config.yaml
image_size: 64
cond_dim: 192
num_classes: 17
cond_dropout: 0.2
norm: "layernorm"
inner_norm: false
moe: "soft"
slots_per_expert: 2
layers: 6
positions: "rope"
beta1: 0.8
beta2: 0.999
eps: 1e-06
Rows from block 3, named by matrix and row number. Rows with one number belong to one attention dimension. Each number is 128 + 32 x the weight over its row's rms, rounded and kept within 0 to 255. All counts start at 0. Numbers have three digits each. After the name is the row's rms in percent of the matrix's.
# v: attention value (model.blocks.3.attn.v.weight, 192x192), inputs 0-95
# proj: attention output (model.blocks.3.attn.proj.weight, 192x192, transposed), outputs 0-95
v.26 110:134116203154165088064126084119128182107112130155155168053118080135149107118120112105123120184163182196128149178089148103163148139142114061140152104160104089108112122117088136121113123129109112195164152104128146132135125129119141137197157138112075076165113114087096131132171167109136157131
proj.26 112:148107101134064146115159085090117157180103157115138192098163158093120091116145110123206102162155118077116092150144119136097133142140162166121159113102110130150148180173083124140132141129124156053128140172124125098075180127093136136133148131142129159145158158073125126155082083125094137125
v.27 102:130108154143121127100199122177145131116105171127098094116138087098070109132126156185100144118142050151112119144087168139068190183122128183126186117089125144123137062175141134147103143152153104106147143145173131128141150122095106134149117117105126146151212072097169165164137140119120176120
proj.27 099:063077053128159148140125107201109120205108104169147182131119132046114114153198128134080116117103122048154154164090165072150102186114118095077146092163103168113143088139155130141111137120094173122189105116109112143138140104176117129144145168128108176155093088112192135130164122102158125095
v.28 103:134137128142139119106206177178069109096100136120117103124111090128144193143176145135132159193128117183132124162120106156130144170210139152115099127061151068132108113139126141122174104137130156081135151142113194095196124120146121117158135102111093110123145133168117151142109161146078167105
proj.28 104:116098127188112123083107171145102140196150137157132107104066146094134086136140175085177087229126104099048133126133137089073152093134151121116144161121085098136170151126151108066144109137129146132093089141102177178123158077084113157160107118107149148134111112123180114097121055080050158134
v.29 093:185148125110180217174041187129108120124154107087103152173129124111152181075153132077120132130147118158143132149136118112158099091117174169150167112144155108096108176143136102158148170150154145112150099123128133130202089156118143167184169079104142127121129098062124092150153130092127150098
proj.29 093:148147133103109108149162127134114151168122183144173107145088139126207119063102097131137176154118127142106120086147145086108101106129140110064137095130113129141112134099075147143122107043122128152183075130151114137123178095091129117158155094153143117116144096121119075138092179065167084114
v.30 098:066136102131149095156165156175173120106181066124180109139161142114136140032139127100084109125146137124156148141184169148130155186094124159105100139080091098173143146188121150139152120106127091179182113124122115124126114080170118058104158079059183140112146144150111132132160118013163187143
proj.30 100:089164156142079120165081138182149115154080218110111135094154150076092176088142196136130147144180100144081137099182096100145122173140111087110111161089190144152127152145157092111154108150085158047134112123154144077192199141087063152127112172109186101105131096118148155124115102118135162102
v.31 104:156120108101097163114132087155194160154146177169105144103121067124159162146077130148116138214105127147158157162137156185155127119124071170113085132087106116136137132152120139131132174119076131120135058100132136125172128118164089112109168122145055113113153142128127136113100100159122085115
proj.31 106:123112152123158127118164144156191146060098122115107145130121130157109129146162158118172126128105136164059138075122108134057114093089165132121115133087144102177121116100130145134154116191099164132163147118086144115114142104124123138135082130109103152120120167120107148170115116124139118111
v.32 101:141089102124120129134149126192109066112127041087118113119145128067144119122124120094119049120195151150140108157086104182086099131177139146149054120145183108125111143139108114118117125134096133178095142151124159092088166130132109136166119175087075127142098133114132131166126125133079203147
proj.32 099:116129166132167101123173079162108102148146179211140144123127132103137111152119155159136214112187163126097119102099074116169088080111111067111109134109064076118157163122107140164138121138159092066065115117163132137172126074119125157193153097082109177116119107184100089127144128073097190097
v.33 098:174104167216111148132073127083148118128136096140153074171169166150152147115138195109174066125169124145157111185134168152122078109141116122123110110110111117126069110140121159144120169126112136115096128100141114131173095140182085115121170124127093116119094180109105153200142095099144123154
proj.33 097:152150070123141124112202106086135158160170131167132102142178134129175164070132237138124122132152119095105067107087104090144131093151043118140187131157175114131146164139092188117154125118099150111060117107152082140111128121102117150163120148159097125138123130147134151146176171136170134119
v.34 100:147122106162127153130103117132125155123091147146124106112145098136166095143129110211074130096157105086090139088133170141131118081107110102120117143158143113159192129128134093136205158169059071145137113097054129102142104149158103140065147134116182169123145162113113123108133075118143170146
proj.34 102:121150169147111147143099135167099106124162091126093150090155102124122149092117100053112090097139116214205157154124137136132128093138117102163148107100126121049095111110109127138140138171132171158132050152129103148102116119135141078068155164152171165109070187177104143126122182154158138092
v.35 110:109128114081120086124155104091096132120077167150108110124117177108172165152227177128144120172170159159122080144127094115094150171151158113130173172169110153094126137128131148115118133114050103147114175149113103129159138189103093166148116193160103117126131162167139136149132127087142121135
proj.35 104:106134120123132143129126141115140143142153106110167147121114078140139084143080160106111126165127179076101094099161119143112070168070136196096122143096111156161117128201140153103128132154100132111027083145123131130136129034141161144118136089151159109154149121138137129206148152157140142121
v.36 099:149153065103133160139048150158163065134147086119113111139179167053142159159194159124111143122177115082095183203099176100129105196162116112167102113113099098129153106173100115140114186133178170064067135097118129123175133118118105108109103158126133103161150116187128173113083160125127094119
proj.36 099:174138112140124092089194183142173118146099130139138110147177176133117116162114209103103091085179128193133099149129073105114116150192117126070115127124138150147122119154122195088168121158146115126000075146058087115169131145154135102114104087120173100155103143098149169122122106161144142142
v.37 096:182181123149136143137113104058179126126156114077153142147117177098069142128175126136111101120124218065114131164140131119126124126125213094087133162134141093143090171081054140105007105121125129095156106139153088112122121148181091146134151098156136144110119166126179133095158113103078195050
proj.37 093:120109143085147080159162110123119135144075122139132089138122118078092041094066160129108149156150218157105145114099101119117136121155041159149147154117097095116137152166025105134118162121118123124219135111125118120131129138150105127126081166153129116103158144141088133107102168117058122142
v.38 094:095165078139138125200109118165133084175095123029118164114110114162123134129085135149144046074159120116142104143045151136079118109115140161154166099143114128097149167158115129123095123175138125162131054145094100139123143082128120145109173139081122104118127140161145178150092066156168096123
proj.38 092:130118183181103132133155166133150191117162131207130144194138137117110135103181136071161138152138111143137104093082081121168161073109129084101176132086130137109100110132116116176118118094146123105129158108062174107155100145140141085130108093107111155134112134108194187134143156128149151146
v.39 098:128133108150101145116141125151132124126114124131134096111149116112101142142175158158121089084178146159055125174139135078168179081152139121124182115103142083096102083173157177090160119156107097113158128122133211134105120058136131169161109171105147100073135106097093160093141016116092049109
proj.39 099:125114144127195111114135098137148111109145123120110128175121127073116149140084141120127152100160149127188089101095098120090077105130129125129152110163092146163070131101155092117081085078105143181141147167083176104174133197162112117167166162152137103161129121135160136140138199142066077155
v.40 097:078129138133140136095115143196115145155161151126126117109168063128156113170122162117120152178122124157108133191104151169093104145104173113100121195098149102129099231129159047140081126130084109114097105127117092109135201127049135098141103146128090089083134158077170106095111157097149117084
proj.40 098:167129121098103162108153153238121177129065110134127114100163179050088158179175129147131121203093134110123158077113100088129178144092125146137121180133076115131152156113115095128128121091099135143155144100115090170133046147198112155102098145125111087111087138129064142139098137083133134159
v.41 096:120160118160108137149131092107126098136206113094107161134146138124152117124122139140062170072127071111211129125151099130129142138129215175158098112063122154182201111094130121136127077124077124112107166172065133133078145088104121101110148138104139146067157144152100115093108141187149174155
proj.41 095:093096134160141152129064109110140107105098137174114125152139166137168098127168122093117080119171124121042146084152092125136114142133068091077149107205137144068078090093114194176163126080098077091193167077107141147119112168135093172121122132068185166069144143180111118129090098125148170197
v.42 099:165119153120157125100133132149167095159086128130127112026125136105118132188134133170153114106161139141097143129137117118141128162097184182158117186109225134192129138126143123103161100107117154130121080099132150106143122132137069133104161117110119102110131141121085125175126156195192102127
proj.42 103:154148132100151150122151160125131179088153126092165127032128132174091120161131106087102189084159158104168149122137126118133065203176099031170102118086056084088179114165153141115164159097116096116122131078150180190117080125108140142074132193130133153124103074156125162190141112133155103160
v.43 100:166197107158117088114160073167091120149164044114138110071113104167145136116073085107130068100144099168109149098164078137125104137162123151123054139127105098176179116134083101131077133144173170197106166162179110137167077103095141091084130142045109117106137139129170156171081104135136045161
proj.43 100:142102168160137188086131069147086144103146184092071096108161132150108184172153067127159208109119133123149147128124081169140148123085105100081108168090154141109105107156084139101138107109163053076138163122105118151132142180105117141113134155092116137187117137199157104112156127136123063040
v.44 099:153122116027124120140139097147152151083112120130159066093135138123099036129181118092160136127160149157168098115120157093136140163133167117150160124114159140163134139160019127161092117142148108164086042108128110164178142129125201108039119152127096113055122122095119197103103103139106164148
proj.44 100:126116149111144138194085110108174131105091083157159100109183101124109107114092161133073155132109082108106133108111103118131131167109116127141138112140088124138110154142109165158128142110146121090051110165128143101066062079118090158053152131156150071115082122138193169117174111064084150113
v.45 099:151111112154103094127070149105108173138138122169093188091164135123116118184098152091132208097147170143122133204180136175143095121121101155102139121096145109180085115103152150206140102059154111107051132176072154119101146084100140138168119126163159161131144099131057138154083084104150122115
proj.45 099:122121177137085132113115151099140132184103140105108180045132150103137123174121133125116098135172155150146091108157142117157124148093164100137158114156154097082150156160134107210127133147086158110134123140140115154150144252104095109136121083137135140147099044105092156138147142090137104128
v.46 094:084098153140151080172093160158110139120158121076101082112096118117195108101102085132118184082147105172124136144131159104097182161124152086140110156091194153044137156206081156150115143113181112118175151156127102123111097100112145108112188098119148107202090103134117123126091085085132129096
proj.46 096:118124064085063203127142218148174119159126129145193112122134130112190124110160120109111168104158129091109171150146155151093163131172129171134138143130065126167146163114078098116081149103127164119182147177096105110099131138162129143085162158110172097157103152147137128148129170146158099139
v.47 098:146159126075119115153108100106149113154143152081146078047116151083131147063126113096128122152063121118044134107148176132126113136110147138099132094174139101183163081117067163133153161156125161135177117126127114088124177106141044164150125182124182091097115134127148102149123142166132181177
proj.47 100:146128136136124110130141105129136123158121076124151082110131165097103123030092075177193112117108128150150069155178135095110111103078088132076100136116100106070143085085119138141117103154134117126129171106169145129141087143136121085131105144160170119185140129142134115099107136095123160132
v.48 092:159111082095118165083110143134121151115179151148194128075167137140117149113105112145111107177192096117138133196131112145054151190119202122142132133123066124144149105088120135136049127130067142162097126141169179136149113122158120172135109120152155137132100132170061092067127080113122122158
proj.48 093:138101115139092157080110168124157143127106131096079122105196141152063121125126075199131126158180162179097149081135128085160110209148087109131092110142130109124152047056115163112070136189149135101122131138119188083115143101187154083163094087137137148110143120120090115091136159093103153130
v.49 096:166151073121153102103104152165071095074095087192134156131140174060167141095124105124176124144132063143156088123090163163104089149110123167118127165145195132104151131177183216129093124119115180114148147112109136147077118101131139064102138150125107078092153162087147132112112132137108102133
proj.49 096:125155199102126155058129134155074153143167159107110110121114144113152078111132137150152141123141061132070093120102154102155158124141123092127145086153073115140120152032179091102106128156087039105154148098197134117211106156223120149126147120131128140082180130146104127125195128072122095131
v.50 099:115057120099069093134120146096159096164100158102152100153127080124088184195127117168173091094154136161153164122165140121065145105095173091165103108138107161157127151123132138137161122140162127198161155126101177136122042156107131080153072193121197101060088086158085125100138222140072171120
proj.50 096:142162137137099195160158113140101144159167104126128121139183116150114105175104084088125136076086175079164112147153118088136110076176077185196102109124161118130127161135133158130114146091145110106144086112128143149128199123119118160151150164141180178071163090100134138124174040101085139132
v.51 099:204111172063158100129110176129103086131112139066160175145133141183113112090121122101099158075137112104131160160135162142101116160105076058123156135065138092069107111113117136069130067110099181095147143140122089174073121095123103069160165182152089130108092116093144128122109139129074157146
proj.51 104:112098081146089152133151162133099143128118124176116123153162145171171109110125115135157086128164094154144169144163082167081173181120215166147150154140071075185143150148144119132140136142157055136195143095128124126141129189087145149149066076193105117106177106109128116146161158141061139152
v.52 101:137165206150088153209115144118136132168076088183114065118147146123119136134106131103114143149112120092100081158156113138122125150137146081137110087130119176171151104108130151135085119090109106172126134119174144100150122145138087136083116183167086112139131115107099195120135167113114137170
proj.52 100:123147098125185071136120120076145128021214149151153101123151116091128138145156145153156124161149192133173118090104130147156117164145139143125157104111071146125093096118135114120137109154111157099051156114117149170084112055107082132126115102078163083099113102103151179094153132125136118073
v.53 094:129142159125137118093137129146088151139162069172180143160170072064156096182070109166146095088174091137173122168146095172212071172124116110119117115123131146112135141116051116095153110169158134144154092066105089106110147102182114121143129097133189101176157111176127179086119124098153116081
proj.53 096:155082113176123149118139091150060102151087180127145157154156132093089127197150115102112175082191091115103108058103164078090168162217185146126151083095133152158159108147104110109103136121173131124172188131105107146151121126071103160092137090099161127178147180174076179152102163146164130145
v.54 104:141136099079116167163114142130191121103183118175143168140143069130118117134079094120099121145083099117135146094100091119102095101167120151117140166144115054186103177088140131186132138062145176118123091109168075108113112090120166184059151125124230192091095149142136110150152124111082092127
proj.54 100:159109122098158112160126149131172166150088175135158057106134088142107187112154092157094124142114178117125163158116145113110120141132108104142166131078185154054165144137146105167144111183163101103177117106099083147160102210134142052073129125123194144152123137121079148118088115127102098138
v.55 105:158114164132205128073061095151149129121092125152140181129054098129141098129090148198109114144155137175105138111110130104136145110150132148136132092092143193152138111095110160212077109149095127145111127121082101058087115132150125094111177116131112114099107122168151110138114083081095110105
proj.55 108:121108074119053174104191081160117105060164157098115147123109116154083132121097129086103113127170141133069176105108112153077133158103130133144070054168091183110158093111099132191148153137162117148184146116110116247115116140115114150134157125172129145135117133113113122159140189134090084153
v.56 106:167161086098091134138149134129090107078170161106076189139130084094100150116112088183094123148134143097122194156114124135149102121112147143152175146161108140133128117114123124100122130095144106132092097127163084139093095123105117136117137096120138170090092122140099065128085127130077127145
proj.56 108:152090163125148156114089137124102119144156102169108126151150097110168128197095095115137123154132088161078207108124153112094114112124116088122103141109175140097177132181107163147101162121087139141178151101180133131124181171107118127089072181167113099117150107089088091141170135143064146124
v.57 106:091116173172108119130173163163168090132135212137103228090167100145182114118120112083170120137161123089136129078165137118138158174151102121203183155169142142180127127127055047126091134157113154105079126161135158053118127088140122153082119120191156129122147101112143119146135160111167094143
proj.57 108:050100083160147173134069149130131120085097091085099148065101166083138114102148044154149102144117146169159135123147096134141144182156123159190197120055112106091166129068118132144122079058092163106099103130127124185182145182130132120082127100092124088117119121164119114167149097150121143100
v.58 101:106193071168070074100080177178156097070084136105108141165064147101087112125102133104128134137140139157165063209172130097095082194110171138112140148072103087116148141101148164114178136233144112091142189170156125070089142170117170137090113126079169127133170100128103086158098142105111100153
proj.58 101:124152191131212145110159128155114159176157086169164172151080145161130076130171170128150118145175134092150091098214079128161169198140111150155120130130124126124129119134148091111141125076152155193118199093124093120187133134130118136128142061095170138097073105090078109077145118105090088088
v.59 099:083089155151131166176180165077153097093141143154125083122100196075074061102113135114094119122172148116135074121145091154096094185129101123126146132063109142115180155151180133056117109134181094106174140104142115124112140083107148093134103167139125168112139099143106147181102115114159116163
proj.59 100:086139109123175105189056154055149123185108125140129061089126130165123093166149115129128136070140120130087069134136174159151144133082154131101128180122129100132069127124136153059115122130163199157119159175105078082177093161123091168189164071118095137082130148118146162158152130135145099077
v.60 104:163083117135102112161155096193130132149067133154084110100093145115107166148117150156118129135094143123132124105123154115090116156089159112129094140118088162123124091192090114142106110095128092106069120136219104115156150107140171093163093160109083095113142095138145141132085137043119167161
proj.60 103:207136108175117108093128120135092081076167113115193154110120163140117090122157163073113117150072150139112125115140071111143091167153095170080142146069113137097070136149100118105125164171136138159028186184165097123111110134123128149178129107132068137075155121134189119100190091126101111093
v.61 100:109139105096088162155077163128117167119095168156111198120149125159136155123106085191080127100110141149071143157133140166149143130108053140115139173105151150147158068133090072167116096115109162116157113098131095122142132109071144149157157143126090128137103120162097179164111157064086100132
proj.61 096:094166142095171099140123161150111116095184094079183150094166165117113136121189092089072120097145116107215151091127114122100119136102240110118159110162174130124129103197128096135068087154118109138137094127105102154136129144166103091168105142127088136099154119140109168158169128147095122160
v.62 092:144146125145192196086165141178156123116075112132159112176068155107152163102096174083114095121110080161103169179166123144114115126146046076132146107152147120189162187054103139162131089122148062098141209086096140129137125150072179158122112136122151105168164131155143078164109107126160109130
proj.62 092:121134130098085095104162120137151114189130160161104095182100076110106071118190191183138167130104157111168094089104142128134058112080170145146130169108102076097128102112104139126143152116097198158176117185129119119145201126136147094137116148145165165159125169113129088101161085114130172083
v.63 096:145149165029099141140080192161111140128180145059120173131120146162071159128102149125138105106092161132084073122126137151135117118150157142111145121132116228122126149100164114146112106173125134097182059128156110192068136121109159160104091130107153149150132101135105101084116120114165113134
proj.63 099:145144109064125114128206159171126090150130118114146173151133106099099151126150119165139118165136090141155122159165115140158155111131101132164118150107169184121154115073177191140161112124107146160203174131145162103110136139151086120095132067154124164076147169137079076096142166142107113115
v.64 094:137137126150139094136088167183085155121156105164089158109156172121138129152107134155147144132163148077164110160135098047089164088112088099116066017087149079140118134105163115086152116118104106164184124157110089104144120129126143201084132151103115092131155195146156079171145174102122129116
proj.64 096:070138117148162162099142132176099068145061150094165129130145109123137179150146184136080111137152170090088097154170120195106074102126202160118098115150110104089108172143132159139153141119130166090128113071134111131119103086095144098105142120108089160118128120137145073093139101147097123190
v.65 105:130123095181136125089171145151110090123134112111103126084122162168154132153178099106115118155130109148135161107094162050145122135125116159092104130098117091167166136133146160098141113068133145167174069109116108184175171144128160106147099113181171062132091125109140163128120100120104195164
proj.65 105:111145169114076125125108125168105096179119121140157136100107102124141111124030126126125102118110102166129128098098091182071129147127136135097102068163143163083114097094140173131079133192121109073141096060115077069106073110148117113115094106158171117103126174136121145138100187128092165054
v.66 102:141126079140153149084146153102139133086222135149133172132145135093087126102085141106101112136080069079131155184115111177132150113181121148175183149119125128133131164082110110148155129162097175144127123101142143059076099148140159148135140119101112076168178182099156094168131117144128100113
proj.66 104:170053148121125098119107114103138112127102097148152154121077147164097101130255122139113144145111104167074164081126140123115136123102152112143132138117131115102090129161138085133173152108113138094126147124157113187167170101163112088131123134102132130203138137148154144128177165143140105129
v.67 097:146162122110077121181139096097114049057179096146150150113140158148159140101087153179090148155141114171165157150137162124089125145114080134171151122120149156104166113140112104142140135159126115124112159106135161112113126204158148177125107088118102115151088123148195109088157127183128156130
proj.67 100:184105119093163176121141095101111106196099184177063191088131158157084138097146164115102134117126137101063187107190128121162143141139145066181184131099124143132049158111124173104135087113137165138132133165131132092199143082088157108148060103113125139145100164094163114121165120113111138177
v.68 097:153120118146115144141077098183142162159158104106117138105106124106159122140119111170118086105085141116183057129089133101174146091166144105163174059164187088107077160141114114134111141102149125158126147140091129152113184086119112093148088204136083154152160091130115129074134099157175139095
proj.68 097:140141152150113092088115077232126098128102150124176175072119145138164169134133122110185144127139090163123089138107111055106136101104102175150132121139029081096165153102076139121113190151132137124130148164077177098148114152106081147126084067134104180141173168088157131057140217124182136120
v.69 095:077123165086161120106186140128124108101154190151151144112140151068153126156118137101117147096097085101077071118172127104094155191148088157114116127138116055133125124080123186092155169147151083140107166153103115178100124121141191173141172128132116154107131164141083102122130095119134177112
proj.69 097:083086079133195121106104158140138148135144138087113155117166113079172095181145129182134103139060114127150068113150165147115117173116132097170115116148126122133101103180118099141155169116171179122123114154171170086102133135096094145150113142115111150132089171130112141164153173075171131173
v.70 097:162108187171137144139058077122082056090122078192094159106136120166174166135101126158182169139153054107099121143056120179111124094123147146117141120133096148109116163098097159139131097153184144216114144143124102187123183120143142157195190125127162078126162117105126162137161110151170103093
proj.70 096:171111069182110100140153050101101141192057145082132128057129104112111075103163137119175102101163070147133161133072117121105136090123103110124117128130136134135151115129109143122153096089136122132053081145132099123120102225141121122148138080149182111092178160118165162143133181112163116193
v.71 103:138177112136126133167165100151112153123147146115117158234190071085091116107048079120076152179078181164173158115133160157104163137177139153113091160116104157120152156162089152101166116142143161125078119120127128166122057143130141232128121129138150143129180111128106070139171120086179116159
proj.71 103:174138149163160110212065133163107124129116120144135158189152152115111124092217085171132085201127088109116161160102103136137076104172109112097085186147175124171079113147090077106151151154140125110107118151157111118046194085084117077122147158108149180177105089102106107138153140125107139156
v.72 101:148089100075085100143110117103203172095149136125103193124138174106160088075082137203115132098121103167074102123149063127163130145146168107145088099118128098116092165103167107108158149155130159102096119117141169122100132095118130113186140074081154093151138134138145119128114092144192159114
proj.72 100:129117176111105146174145133091167080115134113148119169113106132099143131100195148066165190136107096170140077142139163084098075173144148133132121187128127155116160124086129094103162130075090087176168159071144154157156145176098137116171093117079137111158117131084138092135125119132143160184
v.73 103:106151074103083105134064112137109138132140069142126126099118144143122064164137078139122083214152126096126103123138134095109170149120106120134091114149135039137112159139120180132154119173083156142111152112177098177127122149116090111218169143210161100180107121134178139143039121114168171121
proj.73 102:093101167076142124157162081141117142121163150107168119125161130127145120149081106133138151239147140171093122114098123111184133169167137159130062116139109090044166186104126144132124136108098094105122071134177140109138153114134175126226134137141182114143128174159166127147167124128132136111
v.74 097:097100147125059164116150094080080127097113111143150137061104118137155154087117143079089087116049085173151131130106096107064152078090157139135146112092123078142142103077115183114157105152164129101095112111100066049117114086174134115123134086188163140137125112082084162190079179118089092162
proj.74 096:134160119115158094100163138109080148145123126091120152109129130138121141117125112209166142135034130108107124140095168092178080077119128119079130101149171073129058112145133150117139204141117094146103121062106094154186114240087129171101161156126200124184114125124156185168161134118080122117
v.75 095:080124088119129174164113146136190127104058163161118136089065096125158082144148137104096123163104170098175098111093121129091058117163144103129123086106091134104084149125137108128155100180131134091111140105115167143105123099118084123198155158107127100113147179147115196200142118107169150132
proj.75 096:096103136105120104155127134114166138153193120089155134097122113187133123150142103139112163140098154162099110160132148131120132093036157157163133119175136098132118198094099067148161147112070120177118129142157143110107117142174121158158085131125132128106115151153074160143113147236149156140
v.76 095:145178137113152071057172182136166081145177058153150153145116053091134156097082082172131127159169152153120161149134130115151134147121132125163132137079128136150107137099165132149128130098160138091124093178041081142118131153144120156135100114143130176118142113119189119148122107119063155185
proj.76 097:125061126154137157057110194149164126087107191113101145124071148153138123116127077096131186117152161119110181126183103120148116137138172133144118175150135161105163097171093169116139152122134150164092190069133062091129135103141126115124142173138113168087111125097196211150185138095112171120
v.77 095:068114140094088137198047107163102061138142139108102121054123064088090112063138094133124088143106147125140185124116096156122165098114182160135142147119138169148123123136023122132099121117194112195094125104106210129100120105106098110084185111176149138114133142143159070136128095169110163105
proj.77 097:099109103157176101148184143196073082115131103142146139139149115124109083066100109114104150151140133123094186134122095127185123092152084099160127138149147099124103133153042109122121063150154176076152144138146207134150153188158100157085123098153137109157133114111187115152142110148085162152
v.78 100:124150142198089157172173084138145076111194124128106106166132118067159100106097146093121144159114174106078176177137180130058141086146128082151131123097189156145132111075102079096150136156150105119136081161138092155113145074147143121085153101129139192115115106118153100076141125099110083153
proj.78 098:165127134112183129138110128132172126134071130140124112150143165141117151151197160177121129154124131120169209067100082101219080109159152136143110104151109166070136124122107153062181110128109174109109183103104137088169152191128129157083154119157130169159117096142125129126111144154068127184
v.79 092:111111131118160090132149116115141110129066056042171165129105082099114139107129116090160133116094114130088157114172140111133142171138081192160142095139131079146135137154166091078193162129161164162113128160137121133104120124145182151162141169149127172163061154151116135124144073090055112153
proj.79 093:070194089113121162113065122111157157174102154143148179121154056192104154127104137145127105147129076106136123170154143118140151121156145097169127124111141119078130120154139144077063076165156122117128146087120142122058104134150138114181085136108154116122177110092115183138103192172091154062
v.80 097:093171061108058133121088238139138140104130099106101200147096110168105135133110144109116127140134147113113186073055121171165152120162063157132133146139099085173225093167187108124124119088122139094129157133161086178170127136190096084101103139096110096110121148115122115132134099172110124140
proj.80 097:162141228106160128131157181142205151144138140140169163148113181159131063109134118159098125128103083141078177192046076094104159134111173113130132103123145126071052134128198132115144107088048158135148082098125106072073102115127117142093113183089119170171162111098141174099122119107108088107
v.81 096:115067128096133122134133126113168093121102165152175106128165122148176139119123146123110156124130139166111155122101117006058113086119133151064136103159123122087173178111164103127123113086137159039157145093141178142125195128122109121099159155099053108164132129134115103142161133113113145115
proj.81 098:073163106087116137157120124137183141152162102070133082095134133114133118108112130129125147111137128113123137171091172129147105073107157153094177091090169126168092200195162088148128154157145088132142101087095133149119056077106125186154075082131103090151088163122141113077110152095122143153
v.82 100:095140119086112174136207093112128103126111094167133100145161035132143142155050103117137126059140146159131130102143152098121073107094137158139134133109124130055060186167166094152077109165120139126087200115133115141092122096122110137151108129152204159104104119129138087098113100119183117150
proj.82 099:096147162126095123103107094149124156149154149118166062080173135133071116110230091082107113094115109114137184151125106098158143156095103114087157160155135132163188159168131131118175155098169162119137124125131180128116179165138174156114114116144206178156183127155157113103145172125118083111
v.83 092:146149128101142085108096183145141082097131119115143111140089137137177101197140171135109160185110125142123104158133122135137151174158067098088112077195127133106098151155136176119088128119101112133144139098152100112164112101139087070148090166122171087149101111088096173141134082133138129154
proj.83 092:170144132112125144074166187189122143130144137134141134164163062138117159147119129155078105078139075169095133065126136154106150076161153148142142100081088100132170154107141137167186157116103080136102098129165116150140097197087118162171133121145191065128138128147098115108126169120144105086
v.84 104:105129097090074082108106136122184164109052124128109075142158167095097122132118046148163092097133107199136077070180126139123113187118161133098160090158144131158126087115154148116094102125153110136118161090102167121102136123141159134149110128130027101143073109152163177120126134143066142166
proj.84 102:134132140083148149136125075117164132117152098182145085133108120103137171165054063083165146073116103096096091168158148149060150164145109129151121153067112107115112117074137080181104176176183140122103061136126139155170079174136093138135106119120091116103116103082092130145077155202090167079
v.85 105:146183141114123113134121113169091158106158156183093149118133055109110157095080176147158151072103121096152190101113136102139128168116064106148096150120155079109106173114145090092105100130139115152109100156113084082103074130124113136102155089099129146118127105125141059169142133132108138104
proj.85 106:199114133160155153100132137189079114156104105120126142080158169129157148134209173126191139072110139164113175148126080155122171144106141123150100164168115095129131159102143164099097139116151164127113143108150087202065215111121158133123124132156114127169100128105196117127147087121096134190
v.86 098:140156126096169148112099134146083096129145108195076085194095084184159147116120124063140057125095099146140089109153162136202101128153120162150112141085153149173194137093095117103179170126133124132119139171148167096096145155125120196144152160161169100195059189091088112117086109114157153104
proj.86 101:141127129124127105103153137136095137141141172118150098150085137132116110160180161190128139127130114103132128147137073156103168153116120066163112195132105176060075156098104136089128116063177127111088092138147130174107143045140115089191145148107197095150179139101086130165194153084118129147
v.87 094:119104115138143156122138187122174133108169059132114099071148158154108080125145112098120138099166145198145094093132104140125115107075094146146152099155103208149111116161121166169148163077104083134121196137141110073119150102118169151110141143084142107186134094136140173145064100158106143145
proj.87 097:096110138121139122147146147125164093082127213130140070080083115152182148108170113106130124100148155126089099074167089132131090124125092179170150119096115087125139084148146136175085140177157176162102069125162093150179098112110081098093161107103122133193138070106096154126156150096137144158
v.88 098:116076177103108125200103127140194151117093110137136112174094080099095117119184103153158103066141064071122096121093136122089125129133121147204142135067106125135164120145108151126136142102088098118143122137162170129126083166082141115145138109104148153107150132119183153078102132069255139118
proj.88 096:100139121142140162175125128148141143055148112147148082129092147117130134155110124104104104129159124149097053133106061119126047097117143095150146116128172142125153137065128118094140146128176141187158100160109159058126158063152143139114072110160150127081090109071153141129146134130214130109
v.89 098:098145144100158093206160145158111125161214238152109051123148125079085127157171134188174140118215117146116142098123134141150117115157140100137133118081150048118138098138110122110131077094149146096133143118114128053115106179209171122087168199128142045179099140155142140193121132116084127141
proj.89 096:115145133132089168182133173131122173086117069096118115108103094089151173185097150073146131096142155092155162161147115122129115124089102159102184161121095081104096100135113134052167170174182124175137137138148165166124159027152131072136181068122166075194181144113109082182114112166106133175
v.90 094:165107178128107154122169127086110134118137113144110120110158152146100121179185155162100083127104159107142167121049123084155120148115092159095124169112087116111084059104126112106114142139104140145124077091124118154113133171114132140164084120163104075122093165165144146132119136099130128155
proj.90 095:162123116090112099191111152163079086160133103099102139128089086177132102092073141117096116075118179113059138190105124154103148157144162159112151077094166116167145133118178105094128121100080075112108149151125152105147090147103147159170159129178150110108125131139115159146102151143128147079
v.91 098:129103062121100103133063128155148152143089105141124130157130170107159112025147177199137087120159104128109068156141142162191169123114138178128134161099164127122122117178133140124093097105121171137115146079161122131136139129117125140105120096081099145123146074117130147130194192162119172134
proj.91 097:204119130112137143144207102133146120142144121076154082078136132070155079103133201044153174142178123135122041128137145049063134104133120097123111178152095142133060101126111129125148118167137114149116100139142122111097162155101089124095136097110093195078161086135163110151151105174089154100
v.92 103:154077086136120105082149131170134118209123114131124180181085155121131189144160107118119154112157127126181074155142137124071100120197180162115098164150066120190158112127172068108161118161138069211088132143108115150090172081119070128124166100204120163191071119120104109175175172173113090187
proj.92 103:119159140160141169071162176133157104096121127133129145162117180168153115170142118167136181120144140173081121138141183121167109162147115043134099146155226081071104106161097136142101106096123131082137090128094104104143107165098127120132197134246145140128161127156086134083108114138097077128
v.93 101:136166077137073107104142086161127046109140139108123078180078156162036107162138130146116123141120120085094137120153158140168099060156145065146117143118125130134128110136150124135131097137116072136136125087090170119186161087133180200058201121136158147122142146093106197107111149092067103143
proj.93 103:113097182121207132118096112149144152148086122120116105201105109136097157192071168125106105080141132147110146186191170156092116074131095127140121140162094145117105137113145174088114097077099147114087123168084144120110084153126086039101085080123154157113096138176125180062110145113121106092